From a checkpoint of a small class-conditioned image flow-matching model.
Model: 5.71M parameters, 32-pixel images, arch dit, norm layernorm, moe top_k, num experts 4, patch size [4, 4], layers 12, width 128.
Rows from block 7 of a small class-conditioned image flow-matching model, named by matrix and row number. Rows with one number within an expert belong to one neuron, the router's apart. Each number is 50 + 10 x the weight over its row's rms, rounded and kept within 0 to 99. All counts start at 0.
Before each expert's rows are labels from the 100 images, of 14976 (inputs lightly noised), where the router gives the expert most weight on average: "responds to" is what is common among them. Only what is clearly more common there than usual is listed. The data: photos of plants, animals and fungi (iNaturalist). In brackets: how many of the 100.
# router: router (model.blocks.7.mlp.router.weight, 4x128, trained with AdamW), inputs 0-31
# up: expert up (model.blocks.7.mlp.up, 4x256x128), inputs 0-31
# down: expert down (model.blocks.7.mlp.down, 4x128x256, transposed), outputs 0-31

# expert 2
responds to: order Passeriformes (57)
router.2:45 40 35 49 40 47 51 62 50 47 32 56 53 43 48 42 52 45 40 43 32 46 50 51 46 74 40 55 57 49 55 39
up.0:50 39 57 70 67 26 60 47 47 45 45 45 51 45 53 48 62 37 66 49 42 45 58 64 46 66 49 66 57 66 52 63
down.0:55 64 37 55 54 66 42 43 40 45 43 65 39 52 48 41 52 40 53 42 31 47 32 60 49 20 69 51 47 39 52 53
up.1:58 49 59 40 50 64 43 52 60 36 44 60 49 44 50 48 67 48 49 41 61 42 44 62 50 50 46 44 54 63 51 47
down.1:50 59 56 57 54 43 54 46 46 63 37 49 47 43 48 39 44 53 39 56 70 41 50 76 53 45 43 67 46 47 48 66
up.2:48 47 44 61 42 50 57 25 57 41 34 55 50 59 42 33 27 40 50 48 65 49 54 64 49 45 36 53 46 60 46 75
down.2:53 49 43 45 50 50 46 65 61 51 77 39 57 47 41 68 35 28 50 53 72 53 54 60 52 53 61 47 41 47 55 43
up.3:40 64 45 60 48 26 54 49 51 37 62 56 54 46 48 52 72 44 60 61 42 65 50 67 55 63 33 59 59 42 50 44
down.3:55 52 67 44 54 54 64 49 48 55 63 52 43 42 38 62 42 63 42 41 64 51 58 57 67 50 55 53 46 44 60 60
up.4:57 50 58 55 43 46 44 52 34 35 61 53 60 45 54 39 48 39 42 60 43 67 87 53 49 50 26 54 70 59 57 60
down.4:45 50 46 36 55 33 48 45 63 55 33 48 54 50 64 57 54 26 54 44 50 51 58 53 55 42 52 57 39 53 48 59
up.5:44 33 42 37 40 60 39 53 47 46 57 54 61 58 48 37 46 58 53 68 59 57 51 44 81 53 43 52 60 45 49 46
down.5:61 76 54 53 57 44 51 63 64 59 41 53 58 58 49 68 36 59 52 38 54 42 48 53 71 54 63 34 55 43 50 46
up.6:58 42 48 51 52 66 48 33 59 55 49 48 56 46 50 57 56 54 53 38 53 47 68 49 42 70 53 53 35 46 42 57
down.6:37 65 48 46 41 43 62 63 49 36 54 46 64 57 47 36 68 65 50 50 61 53 55 53 53 33 42 54 70 61 53 42
up.7:41 38 54 57 53 60 50 47 46 34 54 47 50 49 38 47 66 45 61 37 55 50 57 52 47 49 35 43 53 57 36 55
down.7:57 57 44 58 44 38 48 22 52 67 33 60 43 56 44 24 54 31 50 43 52 34 49 47 51 67 78 48 40 44 43 34
up.8:58 34 68 47 61 57 47 46 65 41 55 45 46 45 40 56 21 53 44 41 37 43 61 58 59 45 44 68 56 56 49 56
down.8:36 40 47 49 41 61 39 66 54 61 37 44 62 56 63 54 68 50 47 39 67 49 28 48 55 66 58 49 55 50 51 52
up.9:49 66 36 58 47 68 52 44 50 53 69 48 29 51 48 42 55 45 47 51 43 65 42 57 48 77 36 48 46 52 68 47
down.9:43 35 50 58 38 46 51 51 55 56 29 50 45 48 43 60 55 46 48 43 41 31 62 48 47 18 62 57 50 52 37 52
up.10:57 36 31 69 48 55 35 72 45 46 52 51 55 46 42 48 42 51 44 59 57 46 50 48 53 69 58 37 60 76 39 54
down.10:44 64 28 58 52 45 66 19 43 67 47 50 42 44 42 45 44 69 62 44 49 47 39 46 54 25 40 42 38 26 45 50
up.11:45 55 38 27 56 52 44 70 47 73 50 46 38 64 86 47 44 61 46 47 57 47 40 50 49 57 64 67 50 57 27 49
down.11:57 40 47 34 49 41 76 61 45 36 54 58 62 36 53 46 55 67 44 53 52 52 45 40 43 43 55 72 53 57 40 47
up.12:48 41 51 52 42 53 43 44 51 42 45 44 46 74 51 41 53 40 42 50 35 45 50 52 50 55 56 61 40 33 30 45
down.12:52 57 50 52 53 62 41 52 51 63 34 49 50 23 50 50 44 40 53 45 71 51 48 46 45 48 46 55 45 46 36 49
up.13:42 49 44 57 45 61 31 54 70 51 59 61 43 51 67 66 40 45 54 52 43 42 51 51 47 51 64 32 43 36 42 49
down.13:43 49 36 49 47 52 58 53 31 43 48 51 45 39 66 38 48 47 47 35 33 43 51 54 42 53 44 52 63 58 49 57
up.14:39 51 53 73 40 57 43 42 35 43 40 55 55 54 45 49 40 41 56 56 44 50 41 27 44 49 46 47 48 75 53 49
down.14:64 47 57 69 58 42 60 54 62 48 72 42 41 54 48 59 29 43 53 47 54 48 47 31 57 40 56 46 56 22 46 67
up.15:33 76 45 58 58 56 46 43 50 54 49 59 60 52 46 55 42 25 43 47 56 54 37 40 41 52 45 54 65 50 41 34
down.15:62 31 44 49 48 57 49 62 43 53 46 50 44 48 50 45 31 32 44 51 60 38 58 32 51 54 64 46 32 53 56 60
up.16:39 43 43 41 40 33 47 47 48 56 61 49 41 43 69 37 54 52 65 56 54 38 66 53 52 48 49 67 52 48 67 53
down.16:32 58 64 53 36 71 56 61 63 51 36 50 31 44 68 70 37 59 54 35 50 53 37 49 42 50 65 44 44 44 46 39
up.17:59 60 60 42 49 54 49 59 41 43 32 50 31 60 36 55 51 54 48 57 60 42 38 31 50 43 45 57 39 44 47 49
down.17:40 48 60 42 50 54 57 45 35 50 59 52 62 56 41 55 44 37 50 56 57 58 49 39 56 45 36 60 65 59 49 38
up.18:54 27 62 50 55 65 25 38 46 55 34 51 48 48 55 36 60 48 48 39 57 55 60 52 59 54 51 54 51 53 48 26
down.18:53 66 61 44 47 38 74 66 62 46 66 45 50 56 45 69 61 47 49 51 55 48 54 63 48 51 47 58 50 51 50 70
up.19:32 57 47 44 49 45 39 67 59 37 43 44 51 46 56 62 60 43 52 53 56 54 51 44 49 36 36 40 64 56 44 93
down.19:59 50 59 51 53 59 72 37 52 52 42 65 39 41 63 46 52 48 61 50 46 41 54 46 45 62 55 43 59 42 55 07
up.20:70 50 51 68 47 25 46 45 46 51 42 50 44 39 49 37 70 35 43 43 31 59 41 47 50 43 48 45 43 72 47 54
down.20:39 52 54 65 48 47 48 36 39 58 55 46 53 44 58 62 61 44 39 68 37 57 39 69 58 50 59 66 51 46 53 61
up.21:61 53 33 34 47 56 60 51 59 68 47 45 51 50 48 62 44 40 39 27 37 36 42 37 61 59 39 56 60 56 51 55
down.21:52 58 34 45 46 30 60 53 52 27 62 50 52 56 47 49 48 46 67 49 45 59 52 24 44 50 37 51 63 49 59 44
up.22:54 54 44 45 40 55 47 52 54 63 54 50 50 44 60 53 68 50 52 53 49 45 59 60 39 55 46 46 44 56 76 47
down.22:46 57 52 49 57 43 48 58 52 32 54 48 50 55 56 41 42 48 44 50 48 56 39 45 62 64 69 55 42 51 79 57
up.23:50 58 33 48 54 42 49 45 50 69 53 42 48 52 48 65 38 47 62 46 62 29 43 62 50 37 59 55 55 46 56 49
down.23:55 40 35 58 57 52 62 46 40 41 50 56 67 56 37 32 52 51 48 52 57 70 38 61 57 63 39 54 47 63 49 50
up.24:40 45 50 34 48 46 51 39 40 38 53 53 62 42 70 37 35 51 71 46 57 52 58 50 66 64 52 67 58 45 81 48
down.24:66 64 42 40 48 55 37 47 42 49 43 54 53 53 69 45 45 60 32 59 71 57 49 52 36 60 37 73 48 49 89 40
up.25:52 63 50 46 54 67 40 40 61 59 68 44 47 57 49 21 58 49 50 36 53 55 62 55 47 61 53 62 40 48 64 57
down.25:50 14 58 62 50 45 60 67 44 52 40 42 57 55 48 62 48 58 45 54 42 62 50 42 51 18 48 45 67 51 48 40
up.26:46 49 40 64 63 37 65 59 56 61 52 48 66 49 60 47 56 54 70 59 44 61 55 41 66 58 35 51 55 42 50 49
down.26:61 44 58 47 37 44 46 63 59 47 59 37 28 45 59 69 51 66 39 47 54 41 67 47 49 37 36 45 54 48 50 56
up.27:53 77 50 59 57 35 22 55 70 38 68 48 40 52 36 49 68 57 47 54 54 51 53 54 44 39 60 56 49 59 54 65
down.27:44 25 63 51 46 64 66 52 26 42 28 51 62 48 37 55 73 68 47 48 42 46 41 49 55 54 39 53 59 31 47 24
up.28:45 55 65 50 63 50 51 60 57 57 56 56 52 54 45 49 56 48 49 39 74 59 40 67 59 41 55 50 55 56 48 43
down.28:51 47 51 53 52 47 42 53 50 41 37 42 50 55 37 54 50 38 43 58 52 60 45 44 59 69 42 58 61 29 52 46
up.29:63 80 42 55 50 37 28 37 43 55 46 50 47 52 61 47 46 54 49 47 52 54 46 46 46 37 63 56 43 69 56 91
down.29:39 08 48 50 56 47 80 61 50 49 41 50 46 59 52 64 50 58 47 52 33 52 61 44 51 63 41 64 37 32 56 27
up.30:65 49 54 67 50 58 44 57 49 58 29 48 50 49 55 55 40 55 67 79 26 57 39 39 51 56 56 50 44 45 64 42
down.30:48 29 44 43 55 57 35 57 53 63 42 48 39 40 62 43 54 49 58 67 39 49 33 53 40 54 37 50 48 53 47 42

# expert 3
responds to: class Aves (96); order Charadriiformes (38)
router.3:53 38 60 54 51 36 57 49 57 53 49 48 47 49 59 58 38 50 57 38 72 57 65 76 51 60 71 58 53 62 56 40
up.0:46 47 67 43 50 23 59 56 38 60 76 44 50 44 38 49 45 47 37 44 42 37 63 68 67 54 67 49 40 58 40 55
down.0:22 55 76 36 47 67 38 35 79 54 43 38 54 57 55 48 56 59 49 43 38 56 54 48 56 50 36 60 51 38 55 37
up.1:63 28 37 50 45 62 53 50 52 39 26 40 62 55 65 58 49 38 42 47 54 59 66 72 54 32 60 53 40 54 39 48
down.1:51 55 56 42 45 58 50 55 60 39 51 64 59 38 39 53 51 22 62 39 40 47 46 45 52 46 67 57 41 67 38 47
up.2:38 30 48 70 52 53 48 50 45 62 74 54 52 64 57 48 44 33 52 47 48 50 36 48 59 29 55 49 63 68 49 42
down.2:54 40 69 50 37 40 65 37 46 42 61 37 56 49 58 63 67 55 52 53 56 51 46 66 53 61 52 41 73 63 44 43
up.3:52 42 64 46 63 41 47 29 27 57 63 55 55 57 37 45 45 64 72 67 53 48 45 37 33 73 41 30 58 55 51 44
down.3:55 57 49 54 56 55 50 83 67 56 41 48 56 39 48 41 38 54 44 48 38 61 62 53 42 26 57 50 57 43 52 46
up.4:52 48 62 49 54 47 53 54 54 53 39 58 38 44 68 47 39 54 47 39 45 59 30 53 40 44 28 68 51 60 59 54
down.4:51 44 54 44 44 48 48 35 36 43 61 58 42 47 69 52 53 55 52 64 48 56 56 37 48 56 52 55 45 36 39 27
up.5:44 46 51 62 58 66 60 54 41 59 65 52 59 49 62 51 50 49 34 55 54 55 38 51 65 53 55 55 45 71 44 58
down.5:48 61 58 41 61 51 28 46 53 59 33 52 50 55 56 49 57 41 37 59 61 46 44 41 47 52 48 68 48 30 46 40
up.6:58 55 42 57 47 63 38 57 83 43 56 56 52 44 43 52 44 57 37 58 28 53 39 55 57 41 40 39 60 52 27 63
down.6:43 45 46 43 47 47 46 60 78 50 62 46 53 42 45 62 61 44 46 43 65 55 67 62 53 82 27 50 39 59 44 22
up.7:55 49 72 46 38 52 47 34 34 50 52 44 55 49 45 47 42 47 43 45 57 56 48 47 55 47 37 55 39 76 48 51
down.7:59 60 74 65 52 44 41 48 63 61 44 45 48 45 43 62 40 47 51 58 52 57 52 46 57 54 69 40 47 11 48 52
up.8:47 59 25 42 56 54 54 48 61 53 56 46 38 42 57 41 32 52 62 43 44 31 68 37 52 41 53 41 44 51 44 75
down.8:53 45 33 49 58 42 44 51 46 56 42 43 37 48 81 53 39 61 43 52 53 48 50 42 53 56 32 47 55 41 43 30
up.9:46 62 56 49 44 48 66 46 68 62 54 54 51 36 69 48 49 51 71 45 46 46 55 73 57 76 50 45 61 54 62 65
down.9:65 36 51 56 55 52 61 39 39 48 53 48 44 47 42 52 40 65 34 39 51 50 53 47 50 39 54 48 52 69 62 37
up.10:42 59 46 45 48 54 43 35 63 46 58 57 60 58 56 41 57 52 50 57 60 41 59 72 56 63 64 65 45 59 58 48
down.10:50 53 49 43 55 34 49 56 51 38 50 42 61 50 57 84 63 42 57 41 49 65 55 43 56 70 73 56 53 53 45 55
up.11:45 61 61 41 46 60 59 31 60 57 45 52 32 55 47 48 50 59 48 57 40 48 46 51 54 62 59 37 33 51 41 60
down.11:64 38 64 63 52 62 28 45 45 56 48 58 43 47 63 52 63 61 58 51 64 50 44 53 45 21 36 56 38 58 46 34
up.12:65 55 58 42 57 32 63 43 66 60 54 50 30 60 65 60 58 55 65 46 53 57 53 61 50 58 55 51 45 37 64 56
down.12:50 54 54 56 54 65 44 41 31 50 43 39 44 49 47 36 51 67 50 50 37 51 44 58 47 37 47 70 39 69 48 35
up.13:34 40 40 51 45 67 47 29 74 46 44 45 73 55 45 54 57 50 61 50 61 49 50 52 53 25 54 54 38 53 54 52
down.13:49 66 42 53 47 44 41 66 24 50 57 51 41 52 38 45 56 62 47 63 56 54 33 58 53 60 63 57 47 56 48 57
up.14:58 33 41 41 44 45 36 42 50 58 57 57 53 51 43 41 43 41 43 46 39 58 60 36 39 51 67 61 47 42 40 46
down.14:51 57 41 54 44 61 59 44 32 46 39 44 48 43 52 50 56 60 42 46 52 56 54 36 55 41 24 59 69 52 58 66
up.15:51 57 57 60 41 40 37 76 57 46 48 57 34 40 45 72 39 53 38 70 44 43 49 51 51 37 40 42 62 36 50 55
down.15:48 38 49 59 47 61 64 35 57 48 53 40 40 54 32 45 39 63 47 39 56 53 42 81 51 52 56 48 56 63 51 49
up.16:50 24 49 56 48 52 63 61 63 45 64 45 56 57 70 45 59 55 31 51 40 40 52 61 45 30 51 49 34 57 47 61
down.16:47 65 45 39 46 39 28 36 41 54 44 50 53 49 68 63 50 52 57 62 33 59 49 65 47 60 35 51 79 32 43 30
up.17:45 30 40 50 63 48 46 42 55 45 50 48 63 60 38 59 42 48 42 54 44 68 37 53 49 61 53 48 62 60 48 49
down.17:34 41 58 48 25 70 50 44 49 27 56 56 44 69 38 22 47 44 61 48 55 33 60 54 42 48 46 27 56 43 36 45
up.18:53 28 42 50 51 50 74 63 42 51 67 45 65 56 56 56 55 49 50 51 42 53 39 49 47 49 55 51 69 56 45 49
down.18:58 78 48 48 54 52 26 33 52 58 37 50 44 51 54 38 64 43 59 55 33 48 60 44 50 53 47 57 45 47 53 43
up.19:51 45 37 31 50 61 50 55 39 56 41 54 51 36 51 39 49 59 50 62 46 40 58 36 46 55 64 54 49 31 40 42
down.19:40 58 38 50 56 54 39 52 74 58 41 42 44 44 51 66 41 57 53 49 63 44 47 36 51 55 32 55 47 68 46 65
up.20:46 69 59 37 55 57 50 46 40 36 42 53 45 46 40 76 34 54 60 64 56 60 55 62 48 57 39 33 51 42 42 55
down.20:55 46 54 71 46 56 53 60 56 55 70 55 63 45 58 34 62 69 44 33 42 51 46 33 57 43 66 32 67 59 54 36
up.21:47 69 53 64 55 53 58 52 71 59 63 54 62 55 51 67 33 30 41 42 29 50 38 57 56 34 45 45 49 47 45 58
down.21:31 40 41 53 56 48 42 50 30 43 50 55 56 56 61 24 31 24 35 48 34 52 58 48 47 65 60 54 29 53 66 36
up.22:44 42 34 55 47 37 50 56 72 56 57 49 38 44 49 42 53 50 67 45 42 39 54 68 54 44 60 42 56 43 52 42
down.22:28 51 38 45 38 56 42 53 35 36 43 50 59 46 43 50 46 40 66 54 45 47 35 50 43 60 34 57 36 60 53 57
up.23:48 63 53 30 39 58 62 51 38 42 53 49 60 54 48 57 43 46 56 55 44 50 45 48 47 51 64 55 60 49 49 62
down.23:46 69 47 58 45 48 67 53 31 54 48 50 62 50 54 46 59 45 56 53 44 51 45 47 52 53 57 36 64 37 38 67
up.24:43 42 36 70 46 60 56 45 47 45 64 48 54 63 53 37 73 51 51 44 41 53 63 48 58 52 64 47 53 56 68 44
down.24:48 72 63 49 44 49 28 45 49 41 47 34 53 46 48 47 61 62 57 55 41 48 51 40 49 57 48 51 49 51 37 46
up.25:37 53 60 56 48 45 44 57 47 57 43 47 47 39 36 45 42 46 37 65 45 62 64 63 51 50 70 60 51 46 52 42
down.25:43 37 61 66 32 60 53 53 69 52 53 44 46 59 34 56 54 53 41 49 45 59 48 43 40 44 39 62 55 55 56 56
up.26:40 54 58 42 45 27 42 43 38 49 23 51 47 52 39 30 57 73 48 50 52 46 53 41 58 59 70 47 42 47 47 66
down.26:49 45 57 52 53 53 38 50 47 60 55 51 49 43 52 44 49 68 52 50 65 53 39 47 49 40 50 41 31 66 52 41
up.27:51 79 67 46 62 42 73 60 55 75 61 48 45 58 60 64 43 45 43 39 47 56 58 35 43 53 55 54 44 59 51 58
down.27:41 64 61 36 37 30 49 61 56 35 40 38 61 33 46 41 58 54 58 62 32 49 44 43 49 60 49 49 53 36 47 59
up.28:48 64 57 50 69 29 52 54 79 55 65 53 47 54 59 46 47 42 47 40 53 39 58 55 42 56 42 52 47 53 43 51
down.28:57 54 53 52 21 62 48 41 54 63 44 47 45 42 54 48 63 38 54 49 41 51 47 63 76 55 49 65 59 52 64 44
up.29:29 48 62 56 71 58 51 50 56 53 65 52 54 59 40 48 40 34 42 63 45 53 49 62 61 43 43 47 47 35 45 52
down.29:41 46 68 47 31 62 49 51 42 52 49 54 59 49 76 54 69 30 53 36 46 44 36 48 60 48 73 62 55 38 49 39
up.30:56 65 52 55 61 47 60 15 40 44 64 53 41 45 50 28 47 38 53 35 39 53 43 32 47 54 39 65 63 43 50 61
down.30:60 26 54 49 50 47 35 87 60 53 28 51 52 49 60 66 44 43 52 62 43 38 44 46 51 45 58 39 35 65 50 39

# expert 0
responds to: class: Aves (99); order Accipitriformes (59); family: Accipitridae (55)
router.0:38 55 63 42 46 49 53 38 53 50 61 50 54 56 28 50 51 59 41 55 44 44 46 28 54 26 53 50 32 42 46 68
up.0:52 55 43 45 50 35 38 62 48 58 29 48 35 51 67 53 63 56 60 58 55 46 52 47 52 63 47 54 59 47 36 62
down.0:45 42 52 43 51 46 52 55 29 49 42 52 47 60 66 48 43 47 46 57 42 49 47 47 47 54 57 59 35 60 53 20
up.1:65 34 37 61 51 61 55 62 58 50 35 40 50 58 57 23 57 53 59 54 42 48 66 50 50 50 52 49 42 44 49 36
down.1:46 75 64 61 59 61 23 38 52 45 62 48 53 54 53 59 37 61 67 49 38 55 47 50 68 66 52 41 57 52 56 51
up.2:53 78 41 44 41 39 53 60 39 46 43 49 35 42 65 47 47 39 50 43 66 51 43 49 41 37 57 60 46 48 58 44
down.2:44 82 39 58 47 51 42 54 59 49 45 48 49 41 35 60 40 59 55 58 43 52 43 75 52 50 53 54 34 35 60 28
up.3:54 40 50 50 59 43 44 67 48 55 33 55 58 47 59 31 46 49 53 70 79 55 46 71 59 37 47 61 44 48 38 69
down.3:59 56 36 46 53 52 52 17 55 50 63 65 47 49 52 58 46 46 43 43 72 48 48 59 48 55 37 47 58 46 52 35
up.4:58 56 45 65 54 60 58 56 81 67 39 50 51 49 34 42 66 62 51 37 49 68 71 38 65 57 58 65 54 45 45 56
down.4:57 42 27 55 50 45 48 60 38 55 41 44 54 44 62 56 46 32 45 57 28 44 55 67 45 61 43 36 54 57 46 41
up.5:46 52 33 42 52 57 62 48 59 47 54 52 58 48 71 53 43 39 40 43 27 44 56 35 45 70 32 50 62 34 53 52
down.5:48 40 51 57 53 46 35 51 55 44 66 45 46 49 54 64 31 72 46 57 79 47 57 53 59 46 36 49 56 24 46 58
up.6:35 30 49 42 61 52 41 55 54 70 70 55 58 55 43 50 57 59 33 49 45 42 53 49 46 61 45 54 73 28 57 39
down.6:49 57 35 61 53 45 38 39 50 53 42 51 33 64 42 54 28 44 49 51 29 54 64 67 55 43 47 63 48 68 47 50
up.7:41 52 41 53 58 57 47 50 69 43 42 56 51 42 60 77 47 59 47 63 59 63 42 52 43 42 45 41 48 43 42 51
down.7:54 39 36 40 51 45 57 45 56 44 57 60 50 54 73 49 59 58 51 60 24 49 43 56 48 53 50 49 53 54 51 40
up.8:60 58 33 49 38 48 55 57 48 61 39 49 49 58 45 31 77 34 51 57 58 50 38 42 55 69 52 48 48 39 48 48
down.8:35 45 71 52 47 46 59 61 42 41 40 55 37 46 52 52 27 64 54 44 35 62 52 49 52 53 42 64 45 44 53 49
up.9:50 52 42 34 55 64 45 47 15 42 67 48 59 44 42 64 47 46 53 52 57 65 43 47 57 38 50 55 68 63 44 47
down.9:49 85 37 52 50 45 63 56 85 41 41 56 51 54 60 56 56 38 56 40 51 61 48 38 55 60 49 49 41 23 52 48
up.10:51 43 55 70 60 41 51 55 51 51 63 47 34 53 45 61 34 48 45 62 53 53 58 37 48 49 54 52 19 46 51 46
down.10:43 76 53 53 53 44 37 66 36 45 41 52 54 55 49 50 45 63 56 56 51 52 47 35 56 29 66 54 52 55 48 56
up.11:54 43 48 56 37 35 59 62 51 49 45 43 47 61 36 31 50 42 47 62 52 35 53 42 54 50 21 58 49 62 56 50
down.11:44 68 51 34 53 62 43 36 52 56 58 50 55 48 39 60 44 64 41 54 59 65 46 33 37 38 52 54 40 41 51 36
up.12:54 49 35 51 49 43 63 44 62 37 48 50 44 32 56 27 39 54 50 44 51 42 52 40 80 48 52 57 56 68 55 53
down.12:60 56 46 47 40 38 50 45 66 44 54 58 40 48 64 72 48 50 51 53 42 50 52 29 29 55 33 61 53 27 43 29
up.13:50 16 42 55 52 41 66 38 51 51 49 45 57 40 41 29 50 48 50 56 64 63 46 69 66 51 44 62 60 54 50 48
down.13:51 61 62 34 54 48 31 75 55 58 39 44 40 49 34 68 39 59 59 53 40 55 59 61 54 60 51 55 43 36 47 45
up.14:64 60 67 61 61 63 45 45 52 42 53 39 57 56 60 32 46 60 47 43 48 33 54 52 48 85 51 63 45 65 51 69
down.14:46 35 46 37 50 44 47 47 55 43 51 42 53 49 47 59 42 34 55 59 58 55 48 54 52 24 68 60 48 32 55 43
up.15:55 56 33 44 56 64 71 33 58 41 64 42 41 48 33 49 58 47 54 54 31 55 44 65 51 45 50 46 37 52 57 69
down.15:40 50 65 41 49 48 43 72 46 43 35 61 59 59 44 40 63 60 55 51 37 55 59 60 49 65 61 58 42 62 49 39
up.16:51 68 53 52 48 37 45 49 62 50 48 50 60 54 40 42 31 45 31 43 57 37 48 49 42 59 67 67 38 47 47 38
down.16:52 29 25 51 57 59 41 50 28 60 56 39 43 61 53 56 37 54 48 65 46 48 46 45 48 43 54 69 58 58 50 54
up.17:56 25 58 41 54 64 41 55 39 64 34 49 55 58 58 70 42 45 59 67 59 56 52 24 60 48 36 60 50 50 60 41
down.17:48 59 34 55 47 48 56 28 60 47 64 51 47 49 57 47 62 44 46 32 43 51 51 48 47 60 77 37 48 37 41 50
up.18:63 44 55 58 51 29 56 18 35 39 65 56 44 36 45 47 44 42 52 51 43 38 65 62 56 57 36 48 56 44 49 56
down.18:54 53 44 42 54 54 54 84 66 51 39 55 44 47 41 55 44 50 53 50 39 52 55 49 48 41 54 51 36 44 51 43
up.19:46 62 62 42 45 52 47 45 44 61 40 56 63 50 30 50 54 56 39 52 66 73 35 60 44 53 41 69 55 46 60 47
down.19:51 37 58 50 47 49 33 44 47 59 51 62 48 51 35 32 65 56 49 59 38 46 61 43 57 32 55 40 42 61 54 40
up.20:62 56 39 61 51 74 52 45 50 66 50 51 44 57 39 42 37 56 52 37 51 64 50 64 51 68 41 50 64 68 43 24
down.20:53 50 63 53 59 53 43 62 44 46 61 48 50 54 38 23 37 40 43 48 57 47 46 37 53 26 60 53 35 41 60 68
up.21:36 60 29 54 41 52 47 35 65 50 50 45 46 60 38 41 55 60 48 44 69 50 53 41 49 54 80 60 29 43 53 48
down.21:48 22 49 46 46 51 75 51 46 44 58 41 53 43 42 72 52 54 46 53 50 46 53 47 47 44 29 46 41 42 57 49
up.22:67 49 61 44 52 53 41 69 46 47 54 52 46 57 16 42 56 56 55 58 56 49 33 62 56 52 51 48 27 49 52 23
down.22:54 64 52 46 47 43 47 19 46 49 49 34 52 50 36 72 70 56 50 37 52 36 66 56 41 26 51 36 42 48 49 62
up.23:48 62 51 54 51 44 58 52 50 57 58 48 42 55 48 35 46 50 47 62 54 56 44 27 55 61 60 35 53 58 59 54
down.23:50 51 43 57 51 57 33 61 52 48 59 43 65 45 35 79 53 46 51 37 59 58 54 25 52 54 46 46 51 35 50 62
up.24:48 31 55 63 52 36 59 60 51 54 71 56 54 49 65 44 66 49 47 71 51 45 48 26 53 33 49 45 41 56 51 59
down.24:41 64 55 58 45 66 46 41 41 57 24 62 57 49 67 64 60 60 51 41 38 41 40 36 47 63 52 45 61 44 50 34
up.25:54 60 48 50 56 41 21 54 52 55 62 48 44 50 69 49 56 58 52 58 56 52 56 40 47 40 49 60 31 71 50 19
down.25:53 35 59 42 54 40 68 54 62 48 61 41 50 48 62 63 52 20 40 59 47 47 40 32 48 35 41 50 50 51 53 52
up.26:50 46 43 46 53 42 50 21 63 43 37 55 51 49 68 66 49 31 47 36 50 59 42 39 57 41 54 51 55 51 52 63
down.26:52 51 38 55 52 47 52 77 35 55 53 58 40 48 74 21 51 31 51 52 54 48 45 48 49 53 47 49 54 38 48 43
up.27:66 58 57 80 43 46 64 60 53 52 50 69 47 51 53 39 51 37 44 31 27 50 36 52 50 51 50 65 56 58 46 38
down.27:43 32 64 41 56 53 47 34 50 46 57 47 53 41 49 60 66 38 39 63 55 57 53 53 46 48 28 56 56 44 56 55
up.28:51 39 55 51 49 62 47 45 26 37 41 59 58 44 52 56 49 37 65 42 46 70 53 60 54 59 43 73 60 66 52 41
down.28:52 59 57 47 46 42 59 53 81 50 67 53 42 54 37 50 50 49 60 51 31 53 53 44 48 54 51 50 50 29 48 63
up.29:42 55 62 54 58 22 63 50 90 51 64 50 60 51 34 57 41 41 42 20 42 52 59 66 52 58 72 55 43 61 51 37
down.29:48 53 59 39 51 58 26 66 09 59 42 41 43 50 13 46 40 73 50 71 42 54 39 71 50 47 33 47 49 41 48 57
up.30:48 58 58 46 54 41 43 39 52 42 49 49 51 45 43 30 67 44 58 57 41 41 41 50 37 53 34 60 57 33 65 71
down.30:53 27 63 51 51 37 76 70 48 41 52 53 62 46 49 72 53 57 49 64 51 46 57 47 43 46 77 50 41 70 43 38